Weights of a small sound classifier.
Model: 2.25M parameters, log mel input, arch ecapa_tdnn, norm batchnorm, activation silu.
Training: soap at rate 0.0044, held-out accuracy 100%.
Data: trained on synthesized solo parts of chorales (CocoChorales), 39062 training examples, 6.6 epochs.
Rows from block 11 of a small sound classifier, named by matrix and row number. Each number is 200 + 40 x the weight over its row's rms, rounded and kept within 0 to 999. All counts start at 0.
After each channel's rows are labels from the 100 clips, of 14976, where the channel reaches its highest value: "responds to" is what is common among them. Only what is clearly more common there than usual is listed. The data: synthesized solo parts of chorales (CocoChorales).
# c30: last pointwise conv (model.blocks.11.c3.0.weight, 192x192x1), inputs 96-143

c30.151,127,204,142,219,136,181,152,161,161,147,141,134,199,124,129,135,159,144,171,194,189,162,148,181,190,180,150,198,168,166,121,161,167,190,159,141,187,141,202,228,182,187,130,225,197,201,189,220
responds to: clarinet; note G#4; note G4

c30.109,252,271,250,250,261,220,198,257,255,261,246,238,229,244,238,271,262,247,218,235,222,263,244,211,218,203,258,222,253,223,251,247,209,208,253,249,228,259,206,226,234,238,239,254,253,213,246,262
responds to: violin; note F#5; note G#5; note D#5

c30.188,131,180,149,175,126,195,173,157,136,150,149,142,165,135,144,132,143,138,176,168,171,152,153,190,218,201,148,193,149,176,131,146,199,185,157,130,197,151,151,179,182,180,141,162,172,164,171,159
responds to: trumpet; note C#5; note C5; note D#5

c30.58,137,171,164,205,139,186,189,137,157,117,144,138,170,161,123,134,136,167,161,171,190,173,137,182,208,181,137,181,158,178,129,161,198,169,159,139,162,144,155,201,197,157,145,144,148,168,153,200
responds to: clarinet; note F5

c30.143,141,220,153,201,160,213,208,146,154,149,161,128,190,137,148,155,153,146,178,175,238,168,150,193,183,222,157,237,168,162,137,160,196,183,163,135,203,146,194,218,185,216,138,210,200,169,179,234
responds to: clarinet; note C4; note D4

c30.18,141,201,138,208,180,179,160,154,162,155,133,135,183,187,140,154,158,141,175,194,195,163,142,151,192,188,143,174,148,164,149,160,214,160,145,169,184,135,196,184,202,172,154,209,170,167,174,219
responds to: tuba; note G3; note A3; note F3

c30.179,153,176,152,186,172,126,175,163,137,143,145,149,206,162,154,143,156,151,209,212,206,151,157,209,154,158,146,159,160,177,157,142,153,203,139,142,157,145,195,166,202,175,138,190,168,189,205,189
responds to: oboe; note A#4; note C#5

c30.31,248,206,247,204,272,226,222,237,258,246,244,241,219,277,253,249,254,239,203,239,187,247,263,232,241,171,245,203,250,225,265,248,238,214,248,269,213,243,228,190,200,212,267,217,203,196,184,231
responds to: violin; note F#5; note G#5; note D#5

c30.121,142,136,152,155,164,168,174,141,151,157,145,141,184,171,145,142,139,145,162,168,169,159,139,154,189,223,137,156,142,171,148,158,217,156,162,147,168,149,150,162,193,178,152,148,168,170,177,182
responds to: clarinet; note G#4; note F5

c30.95,141,201,153,198,137,193,221,140,138,125,134,147,202,141,115,136,136,138,200,171,195,158,145,215,231,233,142,207,161,179,132,150,218,185,156,130,208,134,178,186,186,206,133,196,208,188,206,197
responds to: trumpet; note C#5; note D#5

c30.148,181,180,163,137,155,146,167,153,152,150,159,171,194,178,166,137,135,162,169,160,222,157,163,176,118,94,146,170,169,166,160,162,103,194,151,161,156,161,171,165,189,177,159,157,173,172,179,137
responds to: oboe; clarinet; note C#5

c30.140,131,198,153,197,139,222,198,118,160,132,152,112,205,155,141,129,134,170,186,184,163,170,122,194,233,220,121,186,141,146,137,156,230,193,146,123,206,127,193,167,201,203,137,202,250,202,179,172
responds to: clarinet; note F4; note D#4; note G#4

c30.20,139,174,139,200,131,189,174,152,137,146,136,160,192,110,146,129,132,136,191,185,224,148,135,191,155,169,124,185,141,173,144,144,175,201,144,138,181,163,190,183,196,196,134,193,179,193,202,185
responds to: bassoon; note A3; note B3; note G3

c30.163,260,193,250,144,259,161,179,275,239,276,263,260,169,263,268,266,276,244,208,192,196,250,284,218,170,147,248,209,255,213,284,253,174,224,266,267,177,231,200,164,202,156,259,147,187,197,178,193
responds to: violin; note F#5; note G#5; note D#5

c30.33,254,211,256,234,262,246,250,238,253,268,249,245,250,274,255,262,270,262,255,221,250,223,248,224,260,261,255,262,236,212,270,208,255,215,226,252,246,252,247,246,232,230,258,247,205,237,220,265
responds to: violin; note F#5; note G#5; note D#5

c30.54,263,220,257,182,251,201,235,259,260,266,261,256,205,227,265,263,244,261,257,219,200,260,262,229,171,202,245,215,251,231,249,251,179,254,253,270,207,270,219,227,211,225,252,225,230,243,239,148
responds to: violin; note F#5; note G#5; note D#5

c30.10,140,155,141,147,161,165,169,156,152,133,135,154,162,151,156,139,140,150,148,169,193,138,150,179,150,162,148,137,143,155,137,157,169,178,153,148,158,153,175,140,189,146,154,155,143,158,155,148
responds to: bassoon; note A3; note B3; note G#3

c30.1,250,209,245,159,260,190,194,281,232,282,264,247,231,266,280,272,278,245,202,194,166,229,256,179,204,189,266,197,217,239,284,236,218,194,242,251,216,245,183,122,200,208,277,202,217,210,228,206
responds to: violin; note F#5; note G#5; note D#5

c30.146,128,197,143,189,147,178,171,143,161,145,146,118,167,141,152,138,140,135,166,171,175,168,136,157,179,178,147,166,159,175,141,162,184,166,146,148,167,153,179,191,163,192,147,185,182,167,162,184
responds to: clarinet; note C4; note F5

c30.124,242,216,230,183,252,200,279,255,234,265,248,248,276,259,255,257,254,248,256,227,225,248,249,233,200,199,228,234,234,238,250,229,197,249,236,245,241,249,225,182,244,244,262,248,245,229,264,199
responds to: violin; note F#5; note G#5; note D#5

c30.119,151,201,139,224,137,206,169,131,170,150,138,144,199,142,142,155,146,128,161,195,209,144,129,136,221,237,143,207,154,134,142,129,229,138,127,136,210,152,144,209,209,184,131,195,200,168,183,254
responds to: bassoon; note A3; note B3; note G3

c30.162,259,256,256,270,242,200,239,248,221,246,249,246,242,238,240,240,233,261,235,246,231,241,262,264,214,258,263,245,245,253,256,247,231,259,238,251,253,250,239,228,245,236,248,221,253,249,233,281
responds to: violin; note F#5; note G#5; note D#5

c30.120,150,188,160,196,145,226,195,139,147,143,136,156,193,165,145,141,145,136,132,167,150,164,141,146,239,238,145,201,155,173,142,162,262,150,156,157,232,158,134,168,179,186,144,182,205,163,181,167
responds to: oboe; note A#4

c30.36,141,229,137,208,152,188,165,131,145,143,135,138,198,140,128,148,152,140,204,215,195,145,133,166,194,203,143,174,153,164,146,144,171,179,141,150,176,131,210,211,200,184,133,201,206,221,199,227
responds to: clarinet; note F5

c30.165,129,185,128,166,154,185,156,148,167,136,138,146,180,163,158,129,140,129,186,191,182,133,139,174,168,170,127,179,130,155,119,148,177,173,136,143,189,151,198,206,196,172,145,177,181,164,186,191
responds to: clarinet; note C4

c30.46,142,229,150,206,136,224,201,145,177,152,129,141,213,153,126,141,147,156,214,205,264,168,126,204,205,219,130,214,161,169,146,156,197,198,145,144,224,133,205,226,247,226,131,217,230,183,212,228
responds to: violin; note F#5; note G#5; note E5

c30.47,140,165,160,187,136,168,168,144,140,148,152,148,184,153,150,144,134,146,187,161,180,147,144,179,168,209,136,168,122,155,142,135,157,177,140,133,164,146,182,196,203,165,147,173,159,182,171,170
responds to: bassoon; note A3; clarinet; note G3

c30.51,139,214,151,215,153,203,207,123,145,132,150,140,189,149,147,141,145,151,180,187,198,149,123,223,215,248,160,221,137,136,127,139,238,222,139,133,221,154,187,216,201,218,138,184,212,188,192,211
responds to: tuba; note G3; note A3; note A#3

c30.178,276,201,269,206,275,201,213,256,258,284,256,246,207,266,275,282,266,250,205,237,161,253,253,199,221,172,261,207,266,219,263,252,232,202,256,275,219,264,204,186,186,185,272,213,208,198,201,225
responds to: violin; note F#5; note G#5; note D#5

c30.130,163,128,160,160,144,188,200,162,175,145,149,159,139,150,164,145,142,169,157,175,196,159,156,181,175,174,157,208,166,174,158,160,204,177,166,148,172,167,149,143,120,146,154,125,144,154,136,141
responds to: bassoon; note D#3; note A#3; note A3

c30.66,146,167,170,173,139,207,164,140,156,150,155,157,171,158,145,145,138,151,145,155,176,141,148,137,196,189,139,178,144,154,131,139,204,134,135,137,181,155,142,221,171,188,145,186,168,146,169,163
responds to: bassoon; clarinet; note A3; note G#3

c30.57,161,179,158,162,155,180,179,162,157,156,150,137,191,156,157,152,162,153,189,172,176,172,154,155,166,174,147,160,157,158,152,158,182,189,153,149,177,150,132,142,212,184,148,162,233,189,208,171
responds to: clarinet; oboe; note F5

c30.173,135,168,140,167,147,190,175,157,118,148,149,145,188,148,161,155,125,132,173,176,192,110,144,192,204,222,148,192,121,137,137,123,205,207,134,150,206,149,167,171,203,155,147,172,166,188,178,210
responds to: clarinet

c30.34,167,161,156,176,160,143,151,180,149,158,154,173,158,153,158,156,158,168,169,156,198,157,185,182,155,153,164,194,152,208,168,172,157,183,184,163,154,160,149,162,208,147,159,143,148,153,161,186
responds to: viola; note F4; note G4; note D#4

c30.155,151,171,152,184,153,200,184,135,139,146,153,132,151,147,159,151,139,151,142,168,140,141,131,184,193,242,151,181,155,129,148,144,239,170,139,143,236,147,168,215,144,198,146,168,191,155,149,160
responds to: oboe; note C5; note A#4; note C#5

c30.106,121,190,162,193,134,197,187,140,138,150,163,144,213,145,142,143,149,144,185,190,212,156,138,166,178,181,146,227,144,147,135,141,173,180,146,132,171,148,196,186,196,209,155,193,194,202,208,218
responds to: trumpet; note C#5; note C5; note D#5

c30.141,238,215,226,182,239,162,238,250,241,232,222,254,234,237,224,223,238,255,244,239,258,244,247,264,157,140,237,188,234,276,251,234,143,251,233,234,212,250,244,186,225,235,234,234,223,232,257,202
responds to: violin; note F#5; note G#5; note D#5

c30.86,138,191,154,202,140,211,172,128,155,140,144,158,159,154,148,140,147,145,168,193,189,165,132,190,192,217,122,162,149,127,124,157,210,183,147,136,179,168,169,200,208,188,137,179,212,201,206,197
responds to: clarinet; note F5

c30.164,158,193,169,145,167,229,184,158,157,172,139,162,164,150,142,168,160,123,177,167,157,168,143,155,186,158,152,183,157,175,127,170,168,151,187,146,160,169,164,164,195,199,147,171,177,145,192,176
responds to: oboe; note C#5

c30.53,252,196,247,232,255,189,217,238,230,253,262,256,187,234,251,251,240,263,214,196,214,250,243,240,174,183,263,213,233,217,245,236,183,227,239,242,206,252,221,248,203,210,239,229,198,224,219,191
responds to: violin; note F#5; note G#5; note D#5

c30.17,254,170,251,183,249,186,219,262,257,268,260,249,183,259,260,246,247,251,216,231,198,252,259,232,208,195,264,179,253,219,271,244,231,216,241,256,173,258,208,182,186,179,267,170,185,214,196,194
responds to: violin; note F#5; note G#5; note D#5

c30.69,154,175,151,201,150,196,178,138,137,171,153,140,174,175,154,151,128,134,178,165,200,147,130,178,182,248,141,204,156,118,133,155,208,166,126,148,167,147,156,207,163,192,152,176,169,162,158,147
responds to: clarinet; note F5

c30.122,263,214,263,235,248,218,269,258,277,263,246,256,230,243,266,264,256,252,243,235,195,249,246,261,257,201,261,174,257,248,259,243,214,253,249,254,222,270,247,218,192,213,247,212,228,263,231,217
responds to: violin; note F#5; note G#5; note D#5

c30.8,143,178,159,144,153,147,146,151,143,156,157,156,197,163,164,149,153,144,157,170,199,163,146,171,144,146,145,138,160,183,157,175,130,171,171,158,189,147,176,152,183,186,156,195,212,162,188,156
responds to: oboe; note C#5; note G#4

c30.6,241,217,240,251,243,221,243,212,229,246,241,215,276,249,241,246,244,237,219,250,228,226,216,236,236,261,237,221,234,245,243,206,255,223,204,243,286,235,240,240,258,251,255,266,270,231,254,261
responds to: violin; note F#5; note G#5; note D#5

c30.73,157,182,152,178,148,170,156,138,146,146,136,138,182,139,147,144,150,129,166,158,191,145,143,152,171,179,132,173,158,166,139,156,175,165,147,125,194,157,161,195,172,184,129,198,173,158,174,190
responds to: clarinet; note F5; note C5

c30.131,131,184,155,166,144,169,168,132,188,132,130,168,203,137,122,135,146,159,208,214,207,166,145,199,167,195,126,167,160,189,135,151,161,175,165,141,159,146,201,217,240,169,146,181,156,190,191,197
responds to: tuba; note A3; note A#3; note F3

c30.175,144,146,168,160,154,184,191,154,148,153,141,157,134,149,155,148,147,169,170,180,186,142,149,199,201,181,152,173,142,158,146,153,177,199,162,155,181,152,175,162,182,132,158,139,111,151,150,176
responds to: bassoon; note A3; note G3; note B3

c30.117,139,173,155,187,166,211,164,141,157,153,158,139,171,181,147,157,165,154,170,184,138,145,134,150,232,219,163,168,154,131,145,153,237,138,143,154,182,144,179,210,119,159,169,161,164,165,147,199
responds to: oboe; note A#4

c30.12,257,180,248,164,234,185,200,273,238,256,244,250,175,225,247,237,239,236,185,193,246,254,261,256,171,155,241,204,251,268,250,270,162,249,275,243,203,244,162,127,245,186,230,167,188,169,199,165
responds to: violin; note F#5; note G#5; note D#5

c30.15,125,192,136,198,139,239,211,140,185,145,151,149,166,144,136,141,141,166,182,187,179,165,143,184,224,239,134,221,162,169,136,149,201,193,143,149,183,145,191,213,163,169,144,188,160,191,153,172
responds to: clarinet; trumpet; note G#4; note G4

c30.116,253,198,231,192,246,228,196,253,229,249,252,247,138,242,260,237,247,234,158,201,186,230,246,190,229,258,256,222,263,184,265,229,255,155,221,252,251,225,191,236,188,185,259,180,164,207,118,228
responds to: violin; note F#5; note G#5; note D#5

c30.172,132,191,144,220,145,186,181,154,143,138,140,134,214,142,133,124,137,138,197,217,216,164,140,201,189,192,127,174,149,165,136,153,177,197,164,129,185,142,193,209,192,195,138,208,206,196,207,190
responds to: clarinet; oboe; note C4; note G#4

c30.83,137,180,154,179,144,180,200,138,144,131,147,142,203,143,141,144,139,143,222,195,204,143,139,242,166,175,148,183,134,170,131,137,149,237,139,135,179,154,207,183,240,185,133,201,176,193,220,201
responds to: violin; note F#5; note E5

c30.161,141,133,153,135,157,167,167,145,158,155,151,151,165,157,152,159,157,163,180,176,217,170,142,180,164,121,145,192,153,163,153,137,164,173,150,147,158,159,186,143,168,173,144,191,142,176,181,140
responds to: trumpet; note C#5; note D#5; note C5

c30.152,141,173,162,214,145,214,212,131,181,159,150,164,195,151,138,137,145,159,237,216,244,149,133,208,194,221,133,236,151,152,135,140,200,201,141,134,177,155,226,251,190,194,147,204,150,176,179,193
responds to: violin; note F#5; note G#5; note E5

c30.74,264,238,242,185,251,220,205,260,268,252,250,251,218,243,248,261,268,246,227,237,163,254,267,218,228,205,271,175,254,278,259,263,220,208,268,264,233,234,250,193,194,249,245,252,242,216,224,200
responds to: violin; note F#5; note G#5; note D#5

c30.5,273,209,241,200,257,224,202,249,234,259,255,249,210,253,252,239,258,243,187,216,206,230,265,198,218,252,253,222,229,230,254,239,231,200,232,262,227,240,206,209,201,166,254,205,190,195,167,239
responds to: violin; note F#5; note G#5; note D#5

c30.89,166,208,166,190,151,192,190,152,154,147,148,139,180,141,145,156,153,152,196,193,198,158,143,193,187,161,158,191,160,160,145,156,166,187,159,144,204,143,199,192,195,191,149,184,187,194,181,200
responds to: tuba; note F3; note A#2; note C3

c30.28,138,197,149,213,138,207,179,136,149,151,139,152,187,133,126,133,143,154,189,199,172,155,136,186,227,224,147,177,149,178,130,158,218,182,159,134,196,140,200,197,166,175,135,181,196,187,187,199
responds to: tuba; note G3; note F3; note A#3

c30.2,140,161,150,182,151,171,183,147,150,143,154,166,176,129,159,148,142,165,167,171,197,151,140,184,187,184,149,191,139,155,136,139,194,197,152,164,192,162,180,168,159,145,154,170,156,189,181,190
responds to: clarinet; bassoon

c30.156,132,175,151,183,148,186,176,135,126,139,139,137,180,129,132,129,126,134,183,185,211,148,134,205,160,194,121,167,155,175,140,152,151,188,149,129,190,132,193,186,211,199,144,188,187,173,187,172
responds to: bassoon; note A3; note G3; note B3

c30.19,245,264,244,232,243,198,239,243,240,261,259,229,203,235,262,251,249,253,254,239,216,233,249,255,203,231,251,248,246,189,253,229,201,250,223,244,201,249,237,237,209,209,255,204,212,237,222,228
responds to: violin; note F#5; note G#5; note D#5

c30.79,160,178,157,193,135,194,183,157,149,127,129,158,167,132,145,135,133,150,193,175,242,146,161,210,178,201,145,184,139,195,154,159,193,204,165,139,196,163,161,204,217,179,139,168,157,162,167,179
responds to: clarinet; note F5

c30.138,138,188,156,175,148,209,153,137,173,141,137,123,210,169,131,145,131,134,169,172,200,161,122,155,199,188,132,154,155,125,140,145,180,155,134,141,166,133,181,194,216,196,135,199,195,184,177,193
responds to: clarinet; note F5

c30.144,144,188,148,208,151,176,192,127,170,146,140,131,196,146,145,147,145,149,202,195,182,161,129,197,167,180,131,180,151,179,132,152,177,190,147,141,175,155,191,208,188,191,121,183,192,181,179,181
responds to: clarinet; note C4

c30.137,147,171,166,202,138,188,177,150,154,138,148,152,159,146,152,142,144,172,175,145,207,150,163,190,188,185,155,157,128,189,147,156,190,189,154,150,171,157,179,205,178,162,150,149,151,170,166,155
responds to: oboe; clarinet; note F5; note G5

c30.110,262,230,245,202,256,184,198,261,259,251,249,249,234,250,243,258,265,246,200,217,187,257,267,190,208,179,260,176,258,228,259,261,182,219,251,242,181,243,207,203,232,220,259,234,226,211,226,224
responds to: violin; note F#5; note G#5; note D#5

c30.90,125,196,140,216,136,177,182,140,159,150,143,150,176,155,151,140,144,144,187,183,205,145,134,176,198,222,119,188,145,149,150,136,212,182,129,142,177,145,167,193,191,175,144,168,180,185,187,213
responds to: clarinet; note C4; note F5

c30.101,131,200,164,160,141,179,183,129,155,143,144,148,231,161,149,143,155,130,166,188,227,161,128,176,160,154,139,159,136,153,133,151,147,198,151,142,134,170,187,170,212,196,142,206,182,192,222,190
responds to: trumpet; note D5

c30.75,138,182,147,151,145,185,168,143,153,142,139,152,162,145,144,134,138,140,183,185,193,157,139,174,185,189,141,170,149,143,131,154,198,171,150,126,169,154,153,182,202,189,136,158,177,156,175,184
responds to: clarinet

c30.142,250,213,237,223,243,239,208,245,263,249,249,247,186,239,251,247,251,260,217,205,183,233,248,206,249,246,263,197,249,249,254,242,243,206,242,252,204,258,222,232,175,186,250,223,202,238,199,205
responds to: violin; note F#5; note G#5; note D#5

c30.126,143,222,136,220,144,184,187,164,154,140,153,149,205,152,151,144,152,132,168,192,207,156,151,189,205,228,148,165,166,181,129,176,220,172,167,136,227,138,183,203,194,228,149,181,213,185,197,175
responds to: clarinet