From a checkpoint of a small sound classifier: log mel input, widths [192].
Rows from block 2 of a small sound classifier, named by matrix and row number. Each number is 500 + 25 x the weight over its row's rms, rounded and kept within 0 to 999. All counts start at 0. Numbers have three digits each.
After each channel's rows are labels from the 100 clips, of 14976, where the channel reaches its highest value: "top examples" is what is common among them. Only what is clearly more common there than usual is listed. The data: synthesized solo parts of chorales (CocoChorales).
# c30: last pointwise conv (model.blocks.2.c3.0.weight, 192x192x1), inputs 128-191

c30.177:509492498537523480496483499512505489490544495477516485514515508517502508517492523491505523525540521500501517545507477539516473485498501512499503509519507509502526500498537548486516503513535481
top examples: saxophone; trumpet

c30.124:501514487530520506510484493532529516521558484553498497504567507526516535527473498509540515533534530511484516542493503506513492503515502504495454470493482498515512499501529545521507481520483511
top examples: cello; trumpet; note C#4

c30.127:472495452500600491534489484526494510495511483504544517516547499515500509496503517499524530527563503494503475523478503493481504497528469511495533490485480512515450512492578511486490496521525509
top examples: saxophone; note E4; note F4; note D#4

c30.40:491482500509475483468500479459498476483490491442491464463476501495520494444507500495454482485457512477497475474488501506460488484490501495496510486516477491464517465457453497482483486476505461
top examples: saxophone

c30.55:535503509546504516472498519491530504505550513481502484508491509510512532508523553488501519511503528505476537555523479548504468489507509533498494497507494513511508467490482521478517497507545496
top examples: saxophone; trumpet; note E5

c30.149:494495493474510513518498481497523501511497486479489485473512498505509491501483487489500476505501504491504508506482507476527503492522484492498516481503478467499472557483510508516512504508474463
top examples: horn; trumpet; note F4

c30.189:500507463482472521502497509511493450493480462517536490468525449485499495509461494449528497503521499448438465490458463466480490448477476463455435471482469512476499542502525491464490500519440483
top examples: clarinet; note E5; note F5; note D#5

c30.102:485511507514507525486518512477496493546496507461538507494514514555560565494495493498466498569504514491519474451518505511462514509487503489500488510492506487535514488487505524491539525491486488
top examples: oboe; violin; note G#4

c30.168:499481493560523491467526496501519536514548489504468544554479505510501495518523497511506466507501486508513511529505504500487494506561497519504496511498491461491499506490457484502492495510510539
top examples: bassoon; note A#3; note A3

c30.94:524502533456511502475476522470539476503494517495465520491474513513516529465489488494479499512476498495502489489515519547434525493476517486509519493498473483500504520489470516489499501478485487
top examples: viola; note D#4; note F4; note G#4

c30.167:501520480505507523528486505470541472522517524470526498483552490526522508486500503525468509532517552486466499513517506519472518478455516495501510505501494498525492476503507543492508535521499479
top examples: trombone; note F4; note F#4; note D#4

c30.50:506505480525524511524522490514502499508503472506493495495461508519495522502521549507488569503466511491509494508489501510515526505505514515489533524495547551497531508489478509510489532482530473
top examples: trumpet; note E5; note D#5; note F5

c30.141:490470510512470484521478508452527464511504507495485508495531527573536554526468503491525521563538549477477457513520470496480462463480489490494507542494515508570520508485515516488519519561487498
top examples: note F4; trombone; oboe; note F#4

c30.37:506492549487482500487493473501554532512514534495479494459482575554531523520462564480479533543492551503518474483532503489496503490492510530507539532590543501528562534449479502506524498507544495
top examples: viola; note G4; note G#4; note F#4

c30.27:487488489464501498477506480468475451449482469476477506495506485508514506480467483466482494514493511465462450469476469470456469451494482466472489490493483478499498476452464477457492461482467480
top examples: trumpet; note E5; note D5; note F#5

c30.89:488485510491483484499519499520509526450480473539464515500482492484469474493502496481501521471506476511499520520482490502507520482514443507496535459483477549465502521513510507484455471459512494
top examples: clarinet; note C5; note C#5; note A#4

c30.146:495492479554479465520464482473445486490512507474589493526532485502506500493516527497525510507537504483479501493498491498498481514489490477489471506485522544518495485514541480499504507507492514
top examples: clarinet; note D#4; note C#4; note F4

c30.97:514513477444473511526493460516531491482486495539474512489531496497471486507488480496546487485531475509480469507502506469490502485479474479504503506462469495484469524488528476519484490530474518
top examples: flute; note C#5; note D#5; note F5

c30.42:470473510455472497506518524513491498490482507518467508484469491521513500478466489490483521531488512471478468492489536485456540483492435461498484463499468549479501545474474483497478498482461494
top examples: trumpet; note E5; note F#5; note F5

c30.169:513507489510461499520481473497510489512494483498519488499503478443475458508503474504508472449496452486483515537496490504501489501527502485482447465476464536466468523510514496505461498505463492
top examples: horn; note A#4; note C5

c30.143:501503476503486500472457464516499498467478469526487463455491484494523499497479480488501486521486493468468473499485526494480521480497470512498486467500452490466499552474504501498470486479479465
top examples: note C5; clarinet; violin; note C#5

c30.173:466482521509482488491514487488493545487486567493504481481474573532498477499503482566438531503461519555479479486549555498480475543462503491562492500502483487509512474468456500550507454477498511
top examples: violin; note F#5; note E5; note G#5

c30.161:485476464585503486494483494507493475486533510501483483492505505530503515487500499496529547527520525484477473520487495489506469475527491521501506512486492491515497559454506496506509468526460497
top examples: trumpet; note D#5; note E5; note D5

c30.112:499496512500469481493462498504511443492519468523491433450487468491496493461490526467501495490474508466476501520479467518488488452490481477462478500479476522466486506464486495468486473476489442
top examples: viola; note D4; note C#4; note E4

c30.122:475499539500476474468500520469493491483490514476485479470482507489481491513496512504465526497481488516501514493516502514461539490483487475506488466491505519520534500504483566485518487500508477
top examples: double bass; note A3; note G#3

c30.10:512519457509525539513504502514527522544508489538504501504538491507507505554480497508562497522556506524522518530505502461559477512531495546503485494482511477532471545518529505527510503566509531
top examples: horn

c30.54:494507559481464483466494521463504465490476526485479501500466494517505517507495512484477508502467534485493516481509486524509510487458509476501493505506493510488531467486471508467536484452507474
top examples: double bass; note A3; note G#3

c30.53:498490484575541497485482505518501496514546527492495528563533521520512511533538489501507508528549520496501521524525492555493482508540513519501484488478515479537480510498542546496517480532536509
top examples: trumpet; note D#5; saxophone; note E5

c30.183:533513474499531511567529505560521521521532512544509499507552500477482510585507511495544486478555504525496539561505487492561485523506516527499476495490498527518494499534546493536521505524506524
top examples: cello; flute

c30.172:523528508512520486518510497507516499525510529482536488515526535510471514518486547530493542500517517527525504501511490527527481498466543522513535559506541528536550468507516524497547527545520485
top examples: saxophone; trombone; note F#4; note G4

c30.86:500486530471553487528502488535514486532479498520506490493516540497516504515436511480500556505504540490538494488496474475549512474446521485487562521548543523522562499512522498484486519494528480
top examples: viola; note G4; note G#4; note F4

c30.57:496500505487499497517492501492486476493524502532530510517584510483460460563488511472544511481539508506478508486519497490519509506479500486486476516486522524551514481509549517488543491543515512
top examples: trombone; note D4; note E4; note F4

c30.170:500499539506512496529456442491471509463506512516511500522510518486465461501506552505513507459501473533559528501485513482552482517502549520508573536503567535480499477469519478508502453517548508
top examples: viola; note G4; note G#4; note F#4

c30.135:482486489494478515503495536481520486528511504507524500491528520561528553535459511505533489552554549486517493501517493483492489501497479496501495513512522483550504548487560517493539513550501489
top examples: trombone; note F4; note F#4; note E4

c30.45:523498481516525518501497506544511513524482483526517488479515492470492473498493505504532522462506493507498502524492496484536499496539490529501485501489475485489495522498507455530480487507500501
top examples: horn; note F#4

c30.4:517504487513517543515486491466497480527511496497501499497505490520509510514498496497506497502528501479486487533496501520497498493512493516499495530490523510523486524494544493497522527532472491
top examples: trumpet; note E5; note D5; note D#5

c30.181:456452496497493449486476452503527485526528489521473498496507485511491511493481480491543491506526532468476462522491477477485461485530484520479493474445489450505489498494505476487492492550490503
top examples: trombone; note F4; note E4; note F#4

c30.171:479482480485484456512494466507485499489514460507501495503534460466444463518487483484523506444511452495472494524481493479527492481527486476480477483467470518459462513510516455493454487519494506
top examples: flute; note D5; note D#5; note C#5

c30.110:504492520488463510481472487468484495526501511495538483493518493501498508517508497506484462528485508496496526492515508536491510509479529493501480498507510487478482483502506519490531538490480491
top examples: trombone; note F4; note F#4; note D#4

c30.83:493524482439473484541527463532494501447451478540494531489514489486490477517451497500513515485495509502474492481496505471528512491424483452489500519501500528491527525508499476509475489499484506
top examples: saxophone; note A#4; note A4; note G#4

c30.9:499487462501602520497537544479521496494529497492505520533509521514509517492484467523501551514528505496483481510509490476479478489509526493494491515488487470525477488481492508494493519506481504
top examples: saxophone; note F4; note F#4; note E4

c30.180:486493528470435489480449508483496491477455507466473437432478487486489487488480512489499457495468495502520529492496494480513497473477482475490495486472495488477507507476484514491490490476492462
top examples: tuba; note B2; note A#2

c30.41:490511481489490492472486500476477456481464459474520500499506451461485477504473502449503465473501489451481514502459443487527486450489529473444480508496506499485470473509515461452490510479488477
top examples: horn; note A#4; note A4; note B4

c30.12:470475502496505484504500454495493507489475476500487548526513479481482478564488509472528494495525509499513501505494472499501470487510481510481496511481489532500494495515546512484488479527514524
top examples: bassoon; note A#3; note A3; note G#3

c30.162:469492531489476475459493516506466483471454497482486493498481488498517511504504493479451478497466502490499528454496495512502500489488500461487506462509482491475524451493492524470500492431498464
top examples: bassoon; note D3; note A3

c30.13:487504538489462504459471508516498506512475491487506507502460480486499483516501490490500463479496493501512543514494490480543495513527501531492487447507487484488525506533500507513498485483510469
top examples: horn; bassoon; note A#4

c30.158:489486498511477501513482494490481495511469508477521468490518514484507506522502464487491463503503508490481520513515475500508478511494485487498452494514489477490494481506509495495507494491473479
top examples: tuba; note C3; note B2; note F3

c30.15:457472497468482457451492466501486463503488480489474495498487498547533538516487498487492473530513516489490461461514485493486482502486465469484517509486497437495486500486496508490516482510477495
top examples: trumpet; note E5; note D5; note F5

c30.7:491500495479515513512493480537552504498529499555498517517542525524493507525500510497498517523540503515511513483501494509507489504496510479510529500484491498536505492489547541509522487524522520
top examples: clarinet; note C4; note B3; note F4

c30.155:495479477520475490512466468466482473504519486478547510504541472490480487523485529496550492484546502475494489540501473483515462486494532505479504545495537511524480492516522445494513517549511527
top examples: trombone; note D4; note E4; horn

c30.154:492489489471512498487545491528467508463461467497477524495470484473509475480503460496489486482470480495480506474486503478494498500507447492490471464474455514453461514514486471506462476455495538
top examples: bassoon; note A#3; note C4; note G3

c30.150:481478506478482464463497527515521465558486495502494495501506517513522544466475530477515518512492539470500433455517472469508480479488495506487537512539511481513532519531489484475535518504518499
top examples: violin; note G#5

c30.152:523516543485511489560503466529489522494485535501494500488499539492502493503523580528481556485495492523563510482512505485554488538501548569520546552527573560523569482474504512525495505486540486
top examples: violin; note F#5; note E5; note G#5

c30.132:499528526488496500492489522495523498526497506504497492479507522523529542486492506495486464559497546496556475504520523486450499498469470523504521471550518457515516507471483526487516496476542471
top examples: viola; oboe; note G#4; note G4

c30.163:505520491492499500481506497511507471464481515533473510472520493481483488503491481495489491478487465488491492494505511542439523486458458481512465493510465526510505507472492507491523478507473487
top examples: double bass; note A3; note G3

c30.136:465496513454484511476534525482536480515464503501462500469463515553537559493467477510460491557456527488490475485516521491471506491475478502512484484517462482496504527477444514497511493465475479
top examples: oboe; note G#4; note A#4; note A4

c30.1:460468470500519469482493512476469444457475467449479499489486472468471485503481488481442505504474475473470486489488465495456499475503481455482457474497458497487496463471464507460484492450471454
top examples: double bass; note A3; note G3

c30.148:524521482457527513528497492531528503503523495555453518507498492506493501555494524493542508506514491516497490523515512484544494486506480501499488477474473500499490520527518505513499495542508516
top examples: cello; note G#3; note A#3; note E3

c30.51:504520481440552515479503519524504491525503490508496482485534508522535535479454504490499518515526519497495460486518471480507486475450508470489489510507483491509501474486509488485505517514496470
top examples: oboe; note G#5; saxophone

c30.64:498490439484522493512513474531507485474534471535475526516529473481491511479493481469511525501527490468453479512475472476494458458521472505473481488480471494499475515488523491498457488530487510
top examples: flute; note F#5

c30.104:491492494483525525514499482474468498496500493472536517492515500536521523516503489513514474525489545503511500507495520491507505508500516499513480486478509497494464464522525486491519530488490527
top examples: trombone; note F4; note D#4; note F#4